From a checkpoint of a small image captioner.
Training: 11000 steps, batches of 128.
Rows from block 4 of the text decoder, named by matrix and row number. Rows with one number belong to one attention dimension. Each number is 128 + 32 x the weight over its row's rms, rounded and kept within 0 to 255. All counts start at 0. After the name is the row's rms in percent of the matrix's.
# q: cross-attention query (decoder.blocks.4.cross_attn.q.weight, 128x128), inputs 0-127
# k: cross-attention key (decoder.blocks.4.cross_attn.k.weight, 128x128), inputs 0-127
q.79 084 [129  61 179 160 143 134 130 104 147 165  93 119  99 163 167 134 130 126 145 135 183 147  64  96  58  81 144  97 165 112 163 103 176 106 126  92  87 121 118  55 107 199 106 129 143  73  81 171 119 105 147 143 233  73 162 169 191 163  89 119 131 124 122 121 110 124 123 115 128 122 134 137 127 146 167 109 163 193 108 129  89 165 125 106  98 141 150 131 127 125 108 122  89  90 115 134 138 130 115 105 170 156 126  84 136 143 157  76  91 126 129 118 115 131 188 174  66 149 175 115  95 149 114 139 175 115 109 132]
q.80 105 [117 138 113 133 137 117 129 107  90 137 114 123 179 142 128  89 119 184 104 156 145 138  97 154 143  71 159  89  99 138 198 162 145 131 154 144  79  99 109  84 127 171 173 144 185 115 124 109  66 133 143 145 107 113 119 122  52 114 156 152 182  68 147 157  96 141 125 145  82 112 136 125 126  70 138 122 107 145  78 172 112 159 186 118 115 126  65 145  82 103 100 141 150 162 147  68 130 116 152 188 163 114 129 148 119 152 106 121 145 169 191 104 188  93 131 149 162  98  56  92  88 154 168  91 156 174 170  98]
q.81 094 [115 166 138 104  83  86 135 146 128 105 164 134 160 127 116 102  92 155  56  44 130 155 185 148 176 137 134 118  91 142 147 142 135 170 140 189 150 127 113 148 220 128 167 118 163 126 126 113  89  59  86  78  49 132 168  77  96 144 164 142 123 111 139 120 127 127 145 118 100 132 121  91 104  77  93 135 114  97 130 126 195 121 120 164 118 103  86 107 141  79 109 134 167  91 156  90 111 149 124 183 103 148 167  98 131 106 122 191 137 201 157  92 112  95  97 130 113 102  83  82 109 141 141 143 121 174 122 111]
q.82 105 [162 133  76 112 117 132  97 120 111 163 143  92 112 127  92 164 155 144  86 178 138 131  86 112 118 135 154 156 137  89 129 148 108 111 122  84 109 142 135 173 117  99 166 184 124 145 124 109 130 145 155 160  95 123  56 116 101  51 143 150 131 135 207 118 157 124 122 132  74 148 153 127 169 131 110  93 171 112 150  97 183 107 189  92 100 121 151 178 147 124 130 168 187 155  47 130 172  64 116 131 132  70 176 118 147 140 128 148 137 134 117 175 143  89 106 102 185  77  92 182 132 110 157 149 122  89  46 140]
q.83 101 [129 146 198 134 133 125 168  72 141 137 134 138 124 131 129 173 131  98 198 142  66 115 169  80 112 127 116 117  75 156 137 130  86 113 157 188 115 146 139  95 106 129  77 112 104 122 165 133 144 120 108  69 129 189 132 172 111 138 123 117 126 110  74 203  57 156 116 150 167 157 112 155  85 111  99 176 158 123 100  93  37 134 153 134 163 143  93 108  96 107 147  88  97 154 200 136 128 158 153 125  94 162 123 129 114 158 135 131 116 105 112 109  99 143 116 133 123 135 147  66 113 122 139  83  37 155 191 152]
q.84 104 [113  65 132 204 107 147 104 109 140 128 166 149 100 197 126 147 208 112 162 126 159 109 180 127  90 126 122  75 161 102 119  56 183 145 123 146 121 117 132 127  96 151 150 122  68 116 118 129 136 102 123 160 153 110 120 125 166 151 135 127 146 123  87 111 133 112 163 125 161 124  99  92 179 155 140 133 172 168 150 121 177 121  98 112 123 158 178  96 151 179 114 153 205  98  74 119 118 121  45  65 170  73 169  85  88  82 121 116 132 105 107  96 112 155 125 145 150 148 149 144 129 110 128 138 133  54  79 153]
q.85 097 [115 110 201 163 103 188 117 149 122 124 106 127  85 186  80 149 114 147 100 153 172 124 147  98 156 148 132  99 117 159 132 140 127 141 123 109 108 141 126 151 159 154 130 177  96 126 200 136  83 104  85 131  38 172 115 157  71 104 147 168 154 104 123 145 111 106 161 122 119 172 173 100 127 130 120 103 181  80 184 109 108 146 124  93 138 136 162 153 121 124 112 143 119 118 113  63 124  81  96 124 169 133 120 146 163 100 154 127 152 150 128 127 110 154  67  92 117 111  11 125  56 121 161 131  99  76  83  93]
q.86 092 [162 117  69  70 126 136 124 182  95 196  91  88 126 152 135 102 146 130 102 204 157 176  84 115 170  99 130 204 102 138  99 109 112 128 115 109 114 152 125 125 138 138 179 115 143 131 139 122 124 112  65 117 106  71 146 129  93 111 100 133 168 119 197 121 112 130  96 166 101 158 164  92 102 139 160 146 145 133 126 120 115 144 143 133 142 128 140 212 117  65 133 136 120 115 128  94  55  35 152 131  87 151 168 111 134 153 146 160 152 141 109 133 134  85 103  65 131 107  90 173 100 101 147 186  87 173  94 130]
q.87 098 [155  95 154  83  77 101 129 107 139 201 137 123 123 111 151 123 132 143 124 151 137 111  87 107 148  74  82  86 122 161 204 121 119 131 152  44  81 128 187 122 127 129  85 103 143  95 178 177 102 109 159 101 126  85 190 154 134 168 119 130 166  97 121 173 115 125  85 189 142 173 155 153 106  73 137 140 174 128 125  90 101 137 134 128 139 129 139 160  96  93  88 121  96 119 158  81 104 112 172 136 143 193 116 124 147 156 145  40 173 109 157  82 117 143 110 172  61 126 111  87  90 148 142 155 136 151 114 117]
q.88 090 [134 137 237 144 134 111 127 142 118  98 104 153  87 109 117 126 135  94 187 137  87 140 136 137 176 187 102 151  76 171 143 178 107 157  88 143 154 116 157 129 128 129 133 132 133 160 220 121 137 133 155 132 108 202 145 131  83 140 106 131  56  96 103 161 128 161 108 134 145 124 203 151  86  53 114 152 135 115 107 111 111 146  62 125 114 118 133 157 136 143  91 102 113  94 128 150 120 148 166 138 102 164 118 127 156 149 147 148 104 148 148 201 127 118  92 142  88 131  45 109 195 166 135 123  91 108 176 133]
q.89 095 [120 181 136  95 172 157 166 169 128 156 123 130 121 102 124 108 121 143 214  86  40 118 135 103 128 155 114 127  48 133 125 151  84 149 107 135 111 139 118 114  75 126 144 164 106 152 179 106 123  84 104  97 136 208 154 128  87 129  65 127 128 145 152 126 120 176  61 145 154  91 143 131  32 106  89 147  95 144  97 134 105 118 103 107 135 155 132 114 120 112 134 122 104  57 159  94 110 195 194 149 114 137  74 146 100 188 157 147 107 148 104 169 129 144  96 132 114 125 141  98 125 175 138 131 114 164 129  87]
q.90 086 [ 67 131 143 179 100 129 134 134 134  87 128 142 160 160 129 146  82 121 136  89 133 177 164 141 110 136 121 132 133  94 122 109 179 130 149 116 158 107  70  64 130 170 111  87 201 105 131 117 131 136 155 157 172 186 104 127 140 199  83 109 121 199 121 108 133 173 126  89 112 101 111 150 105 125 183 112 161 180 159 132  72 102 122 131 136 134  92 125 152 100 133 122 117 149 141 116 181 138 104 124 133  99 127 108  80  91 151 158 109 153 116  82 200 139 213 141 105 115 164 142 141 246  96  97 153 138  94 129]
q.91 099 [141 154 140 109 143 109 164 134 107 145 116 121 111  38 139 107 111  46 168 178 106 115  19 109 124 117 124 118  77 126 137 186  65 121 150 174 149 144 203 163 145 115 118 123 109 114 129 126 162 125 113 124 132 233 201 121 101 114  72  76 109 121 109 136 126 193 134 118 130 110 133 132 103 105 134 171 106 132 141  98 121 121 148 128 105 158 141 146  80 142 154 114 131 134 149 153  64 130 135 116 124 145 152 153 154 179 123 150 106 166 126 176  92 113  96 137  73 123 109 139 184 121 134 137 126 176 182  83]
q.92 094 [110 152 145 145  81 115 100 134 120  52 124 161 145 170 139 154 146 102  98  53 135 210 224 114 135 127  90 170 146 132 146 160 170 143 142 133 147  99 134 123 148 126 125  81 165 150 169 119 137 101 127 129 144 135 120 106 158 179 120 146 106 186 117  97 127 148 100 106 140 116 109 107  96  92 110 135 167  74 116 145 195 112  83 156 146 101 119 145 148 111  71 149 164 113 117  90 111 197 142 172 109 150  84 153 126 118 131 191 124 100 124 102  88  78 108 100 173  47 102 160  78 196 127 120  88 113 122 116]
q.93 098 [146 128 109 151  86 182  61 136 141 117 141 107 108 126  92  94 114 115  61  91 178 140 200 141 125 133 122 128 200 124 106 129 139 138 176 139 142 144 118 163 134 131 136 173  98 107 101  75 102  91 131 126 111 110 141  62 215 105 172 105 133 163 117 110 168  80 151 103 118 154 129 111 151 197 143 133 120  90 129 134 213 108 124 114 124 101 139 123 191 134 122 157 144 110  72 107 120 156  72 125 157 151 170 119 142  71 136 129 118 162 108 152 170  88  98  98 132 153 119 210 105 124 123 191 114 116  61 117]
q.94 097 [141 153  75  98 114  70 143 103 113 118 157 172 104 151 126 122 194 126 124 166 116 118  78 117 163  76 132 131 112 140  78 154 168 112 155 165 164 105 110 136 131  99 112 140 147 140 106 122 125 126 124 165 133 116  55 146  98  87 171 134 187 116 175 116 130 102  79 124 124 175 105 164  92 143  99 169 175 154 164 121 183  99 191 118 119 126 135 157  75 172 129 180 198 118  86 167 162 128  85 116 100  49  94 128 141 166 113 139 103  96 133 176 148 141 127 170 168  65 130 100 129 136 150 209 174 134 127 106]
q.95 093 [123 103 156  99 124 128 135  56 154 152  91 169  58 183 122 142 176  95 164 144 142 146 118 118 143  13  93  44 128 143 132 121 189 140 177 142 117 114 189 115  97 135 150 125 139  86 106 156 142 118 142 134 145 115 107 120 219 147 117  98 137 109 104 130 124 123 103 130 156 170 133 123 142 142  87 186 174 177 103 150 120 103 109  82 101 166 109 102  92 170 129 162 153 137 143 119 173 136 106 109 130  99 111 126 108 121  89 136 101 126 119 130  74 123 105 157 117  84 218  92 193  96 140 117 153 140 121  97]
q.96 111 [ 96 122  38 140 102 124 117 200  81 118 158 114 127 133 158 126 133 142 186 145  47 141 125 174 160 107  74 183  59 125 126 142 156 180 111 122 110  99 139 156 177 140 116 135 145 195 140 127 115 155 130 130  95 126 140 124 121 137 152 124 150 167 127 144 120 157 131 137  80 133 125  76 196 143 126  82  82 111  91 111 183 144 114  89 128 137 152 152 142  64 162 147 174 163 148 126  83 112 120 128 165 143 173 151  81 144 153 131 135 172 129 114 151  93  96  96  76 105  75 132 139  97 119 178  50  92 103  94]
q.97 107 [165 105 122 138 142 115 139 145 102 135 184 128 129 135 157  92 176  92  78  53 134  74 135 172  93 134 126 139 137 116  77 162 154 111  95 115 139 134 165 143 104  50 132 139 135 116 144 144 109 149 185 153 135 177  99 103 198 123 128 148  88 106  85 140 154 136 119 156 156 114 131 225 127 134 119 143 151 136 159 130 154 119 124 155 126  71  81 165 116 128 135 152 127 101 100 151 180 135 129 136  80 132 126  87 169 107  61 134  40 149 138  72 122 169 147 103 137  89 152 192 134 179 113  95 127 109  51  86]
q.98 109 [158 126 165 127 165 176 118 152  94 135 156 143  98 116 134 105 158 112 110 105 161 155  97 121 162 123 153 129 115 197 129 174 138 102 111 133 129 175 157 158 148 176 100 105 115 146 145 152 118 151  99 155  69 142 129 110 176 141 135 123 162 110  65 133 121 137 211 114 110  90 185 195  90 185 117 118 131 119 131 122  98  97 149 129 128 105 119 129  60  96 141 136 150 131 110 152 123 176  65  73 130  73 123  33 147 104 150 104  83 124 136  53 111 170  98 172 186  97 125 165  88 115 138 142 147 165 157  64]
q.99 110 [138 130 164  84 104 167 107  64 188 145  58 113 120  89 124 156 166 133  83 165 173 144 156 110 150 122 135  74 177 159 144  76 144 102 133 143 128 143 107 154  69 150 110 178 112  99 167  91 197 134  87  82 167 105  84 130 130 123 149  92 161 107 187 123 122 111 100 124 132 180 148 141 103 106 141 115 128  82 154 130 124  93 167 107 136 169 123 123 100 173  68 119 162 147  85 138 119 157 103  93 157 135 108 108 128 158 170 105 193  89 132 193 116  70 125 156 207 132  86 136 113  71 139 142 127 171 132 132]
q.100 111 [ 66 124  75 126  55 156 109 120 139 179 128 116  93  88 144 101 121 214 144 134 136  87 136  99 136  76 103 112 132 145 141  92 171 112 150 120  79  81 116 187 133 130 131 171 124 129 107 128 147 124 102 133 168  73 119 123 107 135 119 143 199 179 177  70 126 123 142 173 101 164 140  94 162 143 121  63  92 125 131  96 193 112 149  97 123 207 156 147 126 128 185 110 149 158 142 120 121 164  79 125 180 128 150 155 115 139 151 109 171 136 137 125 146  75 104 120 157 131  52  93  86 117 153 180 126 167 132 160]
q.101 110 [156 151 162 136 136 130  77 116 148 127  97 102 111 120  99 118 158 113 119 120 130 104  71 200  88 149 191 152 147  67  88 160 130 103 118 115 168 187 162  94 116  91  80 146  70 124 150 121 103 146 175  81 168 228 136 133 135 119  48  86  99  98  71 141 128 167 121 165 161  83 157 176 127 131 158 172 138 138 154 159 100 130 149 161 145 139 149 127 105 157  97 142 110  99  85 156 160 134 111 136 108 161 104 147 129 110 116 121  89 127 123 117  82 163 109 151 198 146 158 186 143 152 111  50 115 124 133  90]
q.102 122 [104 123  82 138 100 113 105 173 126 130 143 120 144 131 138 133 124  73 180 168  67 136 152 121 150  91  77 203  47  70 137 129 105 129  96 108 119 124 142 165 198  61 119 152 151 140 134 137 140 126 115 162 123 115 152 126  63 186 105  90 133 146 132 141 153 178  76 121 105 119  94  96 167 108 119  95  92 107 114 191 181 139  91 132 125 101 123 155 138  93 103 151 164 155 145 104  85 163 142 192 137 140 153 141  97 112  98 142 150 134 112 116  86  46  88 107  76 134 119 118 162 121 145 164  49 115 136  82]
q.103 114 [118 126 120 135 112 151 102 150 102 160 123 162 142  83 130 117 136 122 189 154  39 132 104 148 167 109 107 158  95 132 160 188  99 109 108 130  96  99  78 211 184 111 131 109 119 176 132 117 154 122 113 157  80 140 112 129 147 145 251 142 153 143 148 153 119 137 185 141 104 102 100  73  85 159  91  83 117 101  87 127 184 128 129 165 107 105  87 139 151 116 216 137 153 128 110 120  98 133 105  68 162 127 138 118 116 140 145 122 114 166 141  95 187 124 104  81 117 149 108 151 157 109 182 159  87 102 121 102]
q.104 101 [171  93 113 129  95 114  94 148  97 121 133  98 116 188 130  86 141 146 141 163  68 124 140 166 119 122 133 179 132  71 119 161 131 104  79 126 125 129 157 158 132 111 159 173 154 161 112  89  99 165 170 117 121 147 167 115 132 184 116  98  84 160 126 108 163 134 116 195 159  83 122 121 204 133 195 126 116  49 132 118 198 105 116 148  95 141 139 150 143 126 107 157 148 125 122  74  98 175 133 170 116 180 115 161 101  81 144 152  67 190  83 110 125 121  66  94 171 100  88 124 165 112 166 146 104  84 108  95]
q.105 085 [ 78 105 123 141 116  99 106 130 191 138 171 160  48  94 172 123  76 129 134 144 124 169 115  54 142 121 102 126 141 179 182  51 162 107 132 163  80  88 161  81 164 107 167 127  78  87 161 169 192  96 108 113 132  57 136 142 146 126 206 154 131 171 174 190 129 148 135  80 151  57 112 105 114  98 101  85  82 145 105 128 124  65 116 144 138  93 125 160 123  93 121 119 102 138 117 117 115 123  87 127 114 156 104 112 131 108 136 122 168 129 162  89 130 103 104 107 117 169 156 124 141 175 136 107 126 129 113 147]
k.79 089 [165 183 121  86  80 108 176 133 135 141  50 117 137 108 120 131 149  97 116 105 115 100 131  95 129 154 164 168 131 154 129 138 167 163 140 125 147 104 141 106 123 145  96 144 119  99 104  79 145 138 104 156 161  63 112  84 100 158 136 162 105 116 144 197 155 132 152 185 144 167 145  75 157 145 129 146 120 103 107 137  41  77  91 201  84  94 140  96 144 101  60  97 159  90 106 119 141 114 101 125 114 187 172 139  48  88 172 194  95 145 121 129 114 117 112 122 107 195 137 154 106 154  96 150 167 148 145 119]
k.80 100 [115 111 109 107 136 111 142 113 123 150  91  95 121  91 211 104 132 168 143 119 133  95 130 138  51  95 156 168 141 116 127 106 129 174 130  78 127 127  99 117 125 142 108 167  90 147 122 186 130 140 147 155 144 106 119 110 120 128 134 138 132 128 192 121 102 193 102  72 141 126 108 154 139 126 172  91 166 163  95 123 159 118  86 138 175 182  65 123  75  56 106 153 118  98 115 150 102 101 123 107   8 120  50  92 116 159 104 169 192 118 168 133 142 166 117 142 178 171 138 136 129 108 152  90 100 163 137 122]
k.81 103 [ 95 112 175 160 115 117 123 120 104 124 117 125 138 113 156 126 129 185 117 166 121 183  98 136 122  64  50  73 127 104 109 153 105  97 121 135 111  71 141 170 131 136 112 103 140 157 136 159 137  41 104 148 102 152 166 119 113 104 155  84  90 153 131 100 111 155  89 148  82  79 136 146 133 200 144 112 124 111 125 119 165 124 192  62 188 131 113 124 104 143 212  97 107  99 131 134 114 129 163 125  99  75  66 144 164 171  95 102 143  99 161 107 141 129 152 133 165  36 164  92 109 110 100  96  89 134 142 101]
k.82 096 [142 171 174 155 160 127 149 134 205 125 105 154 123 100 137 114 104 128 115 124  94 112 119 157 107 160 150 178 114 165 115  84 114 126 101 103 119 124  81 179  84 151 111 135 116 147 131 104  94  97 216 173 204 110 166 126  86 127 132 150 146  88 159 166  93 133 137 129 139 108 123 127  90  67 135  85  84 144 110 107 119 140 127 193 180 178 123  24 123  40 118 141  45 135 119 173 112 137 133 145 146 174 151  82 104 146 128 170  98 159 117 143 158  98 129 154 140 157 109  81 124 147 114  96 159 118 119 133]
k.83 102 [113  87 144  80  93 165  94 166 122  97 172  91 166 167  81 144 176 131 161  91 115 111 152 154 126 141 158 119 128  99 156 164 157 161 117 200 179 123 165 179 144 131 140 190 134  68  51 119 125 168  60 112 132 172 153 104 130 102 130 139 119 140  70  98 178 131 145 137 181 120 116 168 114 184 174 133 152 176 138 161 167 135 133  68  50  83 158 151 146 148 101 100 146 131 189 107 120 116 137 131 151  97 125 144 122 127 115  53 130 112 138  83  86 150 108  74  92 130 111 114 143 118 135  99  97 148 119 128]
k.84 104 [153 123 111 112 219 135 110 170 110 147 152 144 127 150 107 113 133 104 147 162 116 177 132 115 151 163 129 154 135 147 113 139 141 150 152 137 120 105 145 125 145  82 121 134 143 133 168 143 128 120 115 203 141 134 125 145  97 157 164 170  82  11 184 152 188  75 147 109 137 147 127 119  88 169 125 118 116 199 142 137  71  88 130 189  93 126 165  73 147 141 115 172 115 123  91 187 143 115  90 143 121 210 136 130  26 115 131 124 150 142 143 149 120  94 116 133 142 108 201 144 140 107 149 134 175  95 124 134]
k.85 108 [ 66 159 151 107 175 123  93 183 100 164 179 152 122 109 127  84 193 149 168 147 131 115 105 120 139  88 149 151  97 170 132  92 140 132 172 119 154 108 107 159 117  96 129 155 141 119 119 142 166 134  96 135  55  90 152  76 138  97 180 115 130 101 171 112 150  71 141 122 136  91 123 130 112 163 135 161  88 176  92  97 134  46 115 125 140 154  54 117  88 129 145 128 105 132  70 119  96 155 139  42  94 176  98  75 138 123 133  93 127 148 150 106 109  51 130 127 215 145 155 120 103 120 145 114 152 121 121 162]
k.86 097 [169 131 148 116 125 164 130 157 150 156  53  94 109 112 132 129 128 118  87 100 102 110 105 167 130 143 154 156 105 168  91  84  88 107  54  96 190 121  89 178 120 161 131 128 109 140 102 101 124 152 195 127 197  98 142 135 150 105 117 134 169 121 151 160  87 130 112 146 213  84 150 182 127 103 138 145 149 121 121 123 128 155 147 171 182 164 111  70  75 114  98 125  95 147 118 168 123 102 160 192 172 185 144  89 139 123 122 239 121 132 123 150 171 151 152 110 183 130 136 114  94 109 102 125 146 141 154 143]
k.87 108 [121 159  36  97 133  76 118 128 176 163  60 129 149 147  91 142 140 149 138  75 102 105 128 126 101  82 150 150 142 145 131  71 185 110  82 117 152 111 161  84 117 167 129 155 155 111  97  62 150 129 165  90 186  75 120 134 166 184 121 158 133 146 185 166 100  98 140 159 171 145 108  75 135 106 144 129 161 102 138 149 109 135 108 159 130 117 138  73 114  82  95 109 129 123 144 137 132 111 101 133 143 134 186 134  82 142 184 210  57 153 148 146 134 115  95  97  60 159 142 153 124 120 145 153 131 178 141 147]
k.88 085 [117 141 161 181  41 113 145 135  97  98 181 126  79 157 114 131 141 175 137 131 114  89 110 135  76  88 107 159  70 106 193 202 118 123 175 178 132 147 121 145  94  91 111 110 125 113 135 146 145 129 125  98  92 157 123  86 129 113 145 138 114 168  95  75 154 131 152 214 150 138 122 115  95 128 149 149  82  64 140 118 165 139 122  52 134 129  79 188  88 160 157 177 116 140 145 105 125 137 138 121 103 117 108 113 149 179 123  84 135 143 148  54 134 129 133 101 110 128 105 117  75 151 175 118  45 109 150 115]
k.89 100 [128  79 136 118  91 144 121 127 160 110 143 112 141 136  54  91 167 148 136 128 120 113  91 119  98 127 113 163 124  76 192 110 122 130 101 118 145 167 200 190 130 167 111 157 129 131 102 114 181 160  90  28 123 125 137 134 157  93 137 133 113 150 115 111 161 138 104 164 155  43 145 140 148 176 135 129 167  81  86 132 147 158 129  83 168 118 102 150 109 118 150 123 103  90 155  80 121 138 128  78 131 131 104  80 148 121 115  59  88 104 124 103  85 166 134 180  81  46 165 125 133 159 114 143  50 112 137 153]
k.90 098 [115 102 201 163 135 125 174 163  28 101 176 147  94 163 141 118 148  89 110 182 130 144 128  77 132 128 112  86 134 164 134 127 126  98 111  92  83 136 132 115 128 134  96 141 126 115 197 119 135 100  97 127  51 222 126 126  95 133 122 104 100 146  88 107 179 130  85  91  76 149 140 160 173 147 132  79 116 112 104 116 107 103 170 112 138 121 105 184 173 169 121 109 126 119 108 113 119 145 159 139 107  82 100 120 148 113 120  67 122 104 137 109  97  82 134 157 171  60 138 121 110 111 173  84  96  72 103  78]
k.91 096 [128  92 134 125  39 105 156 114 180 121 123  93 102 122 112 139 108 144 140 102 188  84 174 114 130 136 133 146 116  97 143 146 110 112 135 139 130 152 149 116 131 102 177  97 128 125 100 114 136 206 152 113 197 180 126 163 175  64 102 174 103 156  90 137 135 130 126 169 180  74  94 103  83 140 119  88 113  77  98 117 107 190  93  99 198  99  81 133 137 127 104 160 138 190 186 124 143 114 151 133 143 119  69 155 192 123 171 156 153 142  91  87 150 126 122 134 112 150  34 112 136 127  85 128 116 134 109 120]
k.92 102 [103  96 160 106 118 114 172 132  61 134 110 135  85 167 108 118 117  91  72 157  69 147  82  87 123 108 126  47 120 116 129 160 119 113 125 134 129 104 158 137 126  98  95 144 148 106 119 202 145  74  96 113 103 190 150 150  74 114 144 112  95 109 129  95 176 153 116 124 123  93 123  83 157 137 167 121 164  97 134 131 171 105 171 114 170 131 149 140 100 175 159 110  98 135 128 138 129 181 124  65  51 124  87 153 133 172  82  86 150  93 188 125 132  62 135 164 166  62 193 103 106 112 148 150 136 120 162 137]
k.93 104 [144 140 144 166 112 122 154 108  33 186 161 151 127 100 140 157  42 125 127 205 133 172 100  83 144  96 128  88 105 142 116  97 120 109 178 155 128  91 133 161 157  71 147 119 123 120 193 170 122  90 154 159 128 123 124 103 125 125 148 168 126 103 116 139 143 107 112 106 106  95 130 142 152 100 127  81  61 126 132  79 102  63 126 134 125 163 169 136 176 240 156 126 120 168 120 124 124 182 118 128  99 131 167  92 126 127 138 141 175 105 161 111 167  87 148 160 150 103 132 101 108 138  92 140 203 100 146 138]
k.94 098 [129 144  37 169 148 155 116  93 137 157  99 131 135 109 148 117  85 174 122 119 110 164  96 142 194 140 114 123 111  68  83 106  95 134 134  96 123  97 110 162  98 154  76 141 168 150 140 103 136 133 149 112 153 141 164 166  87 126 106 150 140 133 151 103 129 219 139 141  80  90 171 145  82 148  98  67  98 133 175 153 163 216 117  62 142 136 164  71 131  42 122 115 132 136 126 121 138 109 164 128 114 148 122 149 139 175 123 187 107 141 100 141 166 217 125 147  97 115  72 149 123 129 126 109 114 106 118 123]
k.95 081 [148 149  55 120 114 118 142 105 110 144 142  92 108 156 101 128  74 111 158  84 133 178 147  74  80 107 127 113 100 131 149  89 176 157 170 141 128 162 170  94 123 124 198 151 104 105 185 121 171 179  90 147 139 133 156 176  95 147 168  88 123 112 172 199 153 163 143 152 135 177  89  87 114 189 127  64  59 156 131 172 120 133 181 125  46 139 186 118  90 140  95 134 105 109  94 144 130 133 103 114 102 167 165 108  86 139 144  98 129 156 123 102 192 103 129 135  97 120 136 175 131 134 130 108 162 150 135 140]
k.96 109 [138  45 145 124  93 157 155 114 139 103 113 127 103 103 127 178 182  94 154 128 112 102 119 115 209 167  93  92 139 146 152 134  90 116 115 108 135 167 124  88  26 122  82 142 167 136 159 179 147 132  93  41 160 113 144 118 108 104 130 126 172 213 157 143 140 136  71 122  98  99 142 146 151 166 175 163 159  88  87 151 122 100 152  85  96 125 103  97  85 141 131 135 123 126 144 110  97 106 182  83 120 136 146 156 112 134  81 151  92  62 165 182 119  92 132 133 169 111  88 107 117  99 127 113 124 144 154 153]
k.97 103 [113 157 181 190 117 133  92 158 142  98 119 145 149 161 156 128 165 141 136 100 103 144  71 142  85  88 120 110  87 134 153 127 152 124 135 168 181 141 152 148 147 129 125  54 114  50  93 140 124 200 116 153 123 123 148 200 149 137 100 102 141 163 169  85 133 153 118 161  75 126 131 134 106 148  84 116 120 161 164 110 107 165 157 161 140 107 103 183  96 104 156 118 131 183 121  98 141 147 131 149 172 184 130 140 126 126 117 236 109 141 172 132 133 144 108 130 105 151 134 183 139 101 162 121  17 158 124  97]
k.98 105 [102 175 141  84 182  96 135 125 101 148 204 157 107 148 153  45 155  76 109 168 139 111  89 210 139  92 180  96  85 179 142 167 130 172 123 120 113 164  84 146 148 127 113 104 150  71  51 159 183 123 120 114  75 122  84 122 118 136 114 121  85  82  96 116 162 127 132 109 113 121 165 150 157 117  92 108 139  85 124 170 108 107  93 107 165  78  79 177 126 107 118 128 127 115 135 111 165 168 143 115  80 103  58 105 162 124 131  55 121 117 116 107 115  93 128  75 142 105 132 113 105 125 151 156 143 121 129 112]
k.99 101 [144 142 120 163 149 156 172 137  68 148 113 122 157 131 126 113 118 166 162 188 131 135 137 128 102 145 118 158 180  65 134  47 120 185 131 132 107  66 165 125 209 133 130 148  84 176 124  96 129 153 158 128  74 157 142 121  99 158 143 152 134 110 146 149 135 163 112 129 149 171 108 129 132 131  93  87  61 173 183 131 152 150 134  99 113 200 142 116 161  82 177 130 147  89 139 185 126 110 103 173 108 127 109 115 150 130 111  91 200 137 143 125 240 155 143 139 135 136 143 121 144 112 120  62 139  88  97 155]
k.100 108 [132 135 124 132 120 120 166 122 146  77  76 151  94  93 139 167 126 161 133 145 131  71 138 125  94 170  76 166 161 122 122 118 112 174 130  81 110 132 167 134  74 124  88 140 195 167 128 145 152 179  83 131 183 163 153 156 111 111 180  98 114 215 152 144 117 174 119 161  91 116 145 138 117 173  90 124 130 169 161 105 125 149 157  65 110 173 148 161  94 106 196 202  77 113 153 149 134 134 124 145  99 167 140 103 133 166  85 128 122  87 195 138 147 116 167 126 146 128  69  88 125 123 107 106  75 110  84 163]
k.101 094 [ 95 162 134 134 138 100 146 128 136 191  95 130 141 196 119 140 122 153 108 101 118 206 133  93 165 133 151 150 104 118 132  89 152 138 155 171 140 139 162 148 235 140 174 140  99 106 137 120 175 186 159  90 144 133 112  97 122 146 154 202 125 100 107  88 130 103 130 122 178 105 116 107 122 127 107 128 126  99 104 130 138 148 128 198 203  78  96 152 135 128 129 105  95 187  66 154 194  79  64 108 127  92 129 128 109 118 130 162 146 168 112  97 166 178 113 128 126 128 168 122 174 172 152 150 153  93 101  77]
k.102 115 [169  82 132 128  96 148 194 114 144 106 111 144  93 110 117 166 186  95  94 163  84 148 156  49 181 170  99 128 123 168 126 138  99 101  56  94 132 147 131  73 119 202  92 132 172 145 206 139 118 109 112  63 186 135 150 127 127 131 168 123 169 115 166 184 140 134 114 128 120  97 128 136 146 133 157 128 148 129 126 132 144 110 153 122 128 127 131 115 122 157 114  57 119 154 116 145  97  79 174 107  85 135 186 218 139 128 115 176 135 135 168 136 155 124 113 141 124  96  98 140  42 127 110 134 164  98 167 135]
k.103 103 [142  38 116 115 172 133 122  73  91  68 149 116 150 106 149 148 152  65 154 153 117  87 111 170 187 167 121  92 150 121 150 136 124 177 135 103 111 141 122  91 138 128  42 137 186 163 113 156 141 114  78 116  93 134 115 118 121 143 107 117 133 206 122 152  87 148  94  73 111 171 126 165 164 149 133 130 182 111 126 176 141  80 108 124  71  89 114 119 133 124 141 137 157 136 120 107 132 112 214 143  69 188 140 185 118  98 124  96 114  98  89 135 111  76 118  86 113 163 123 148 158 125 153 140 103 119 172 176]
k.104 093 [153  78 174 157 152 156 155 142 144  69 170 148  99 175 117 168 177  96 122 127  99 155 137 113 146 198 114 155 140 111 145 110 134  96 149  74  79 150 127  60 118 114 135  93 119 104 148 218 100 191 162 131 112 143 161 123 116 110 135 132 154 136 133 139 165 152 145 115 110  87 123 157  85 177 132 144 139 130 106 109 156 147 145 133 143  97  92 140 109 102  81  72 131 179 122 132 122  99 153  92 100 163 124 124 132 113  70 189  66 128  96 151 164 152 138 135 237 118 116 107 147 125  72  68 131  95 111  69]
k.105 099 [105 101 104 150 144 122 198 166 110 127  47 117 119 125 134 139 155 138 175 157 172 144 168 118 122  48  99 154 100 128 167 144 149 138 180 127 148  71 204 132 143 169  78 154 147 161 185 155 108 123 106  98 119 202 125 151 127 140 139 122 117 238 158 147 109 127 133 142 131  92 117 128  61 119 105  92  88 130 160 139 134  93 146  97  83 163 174 131 148 114 161 123  99  95 114 138 113 154 136 153  27 163 153 148 123 130 123  92 128 184 162 121 110 121 148 125 117 139  74 110 163 101 105  92 135 146 118 138]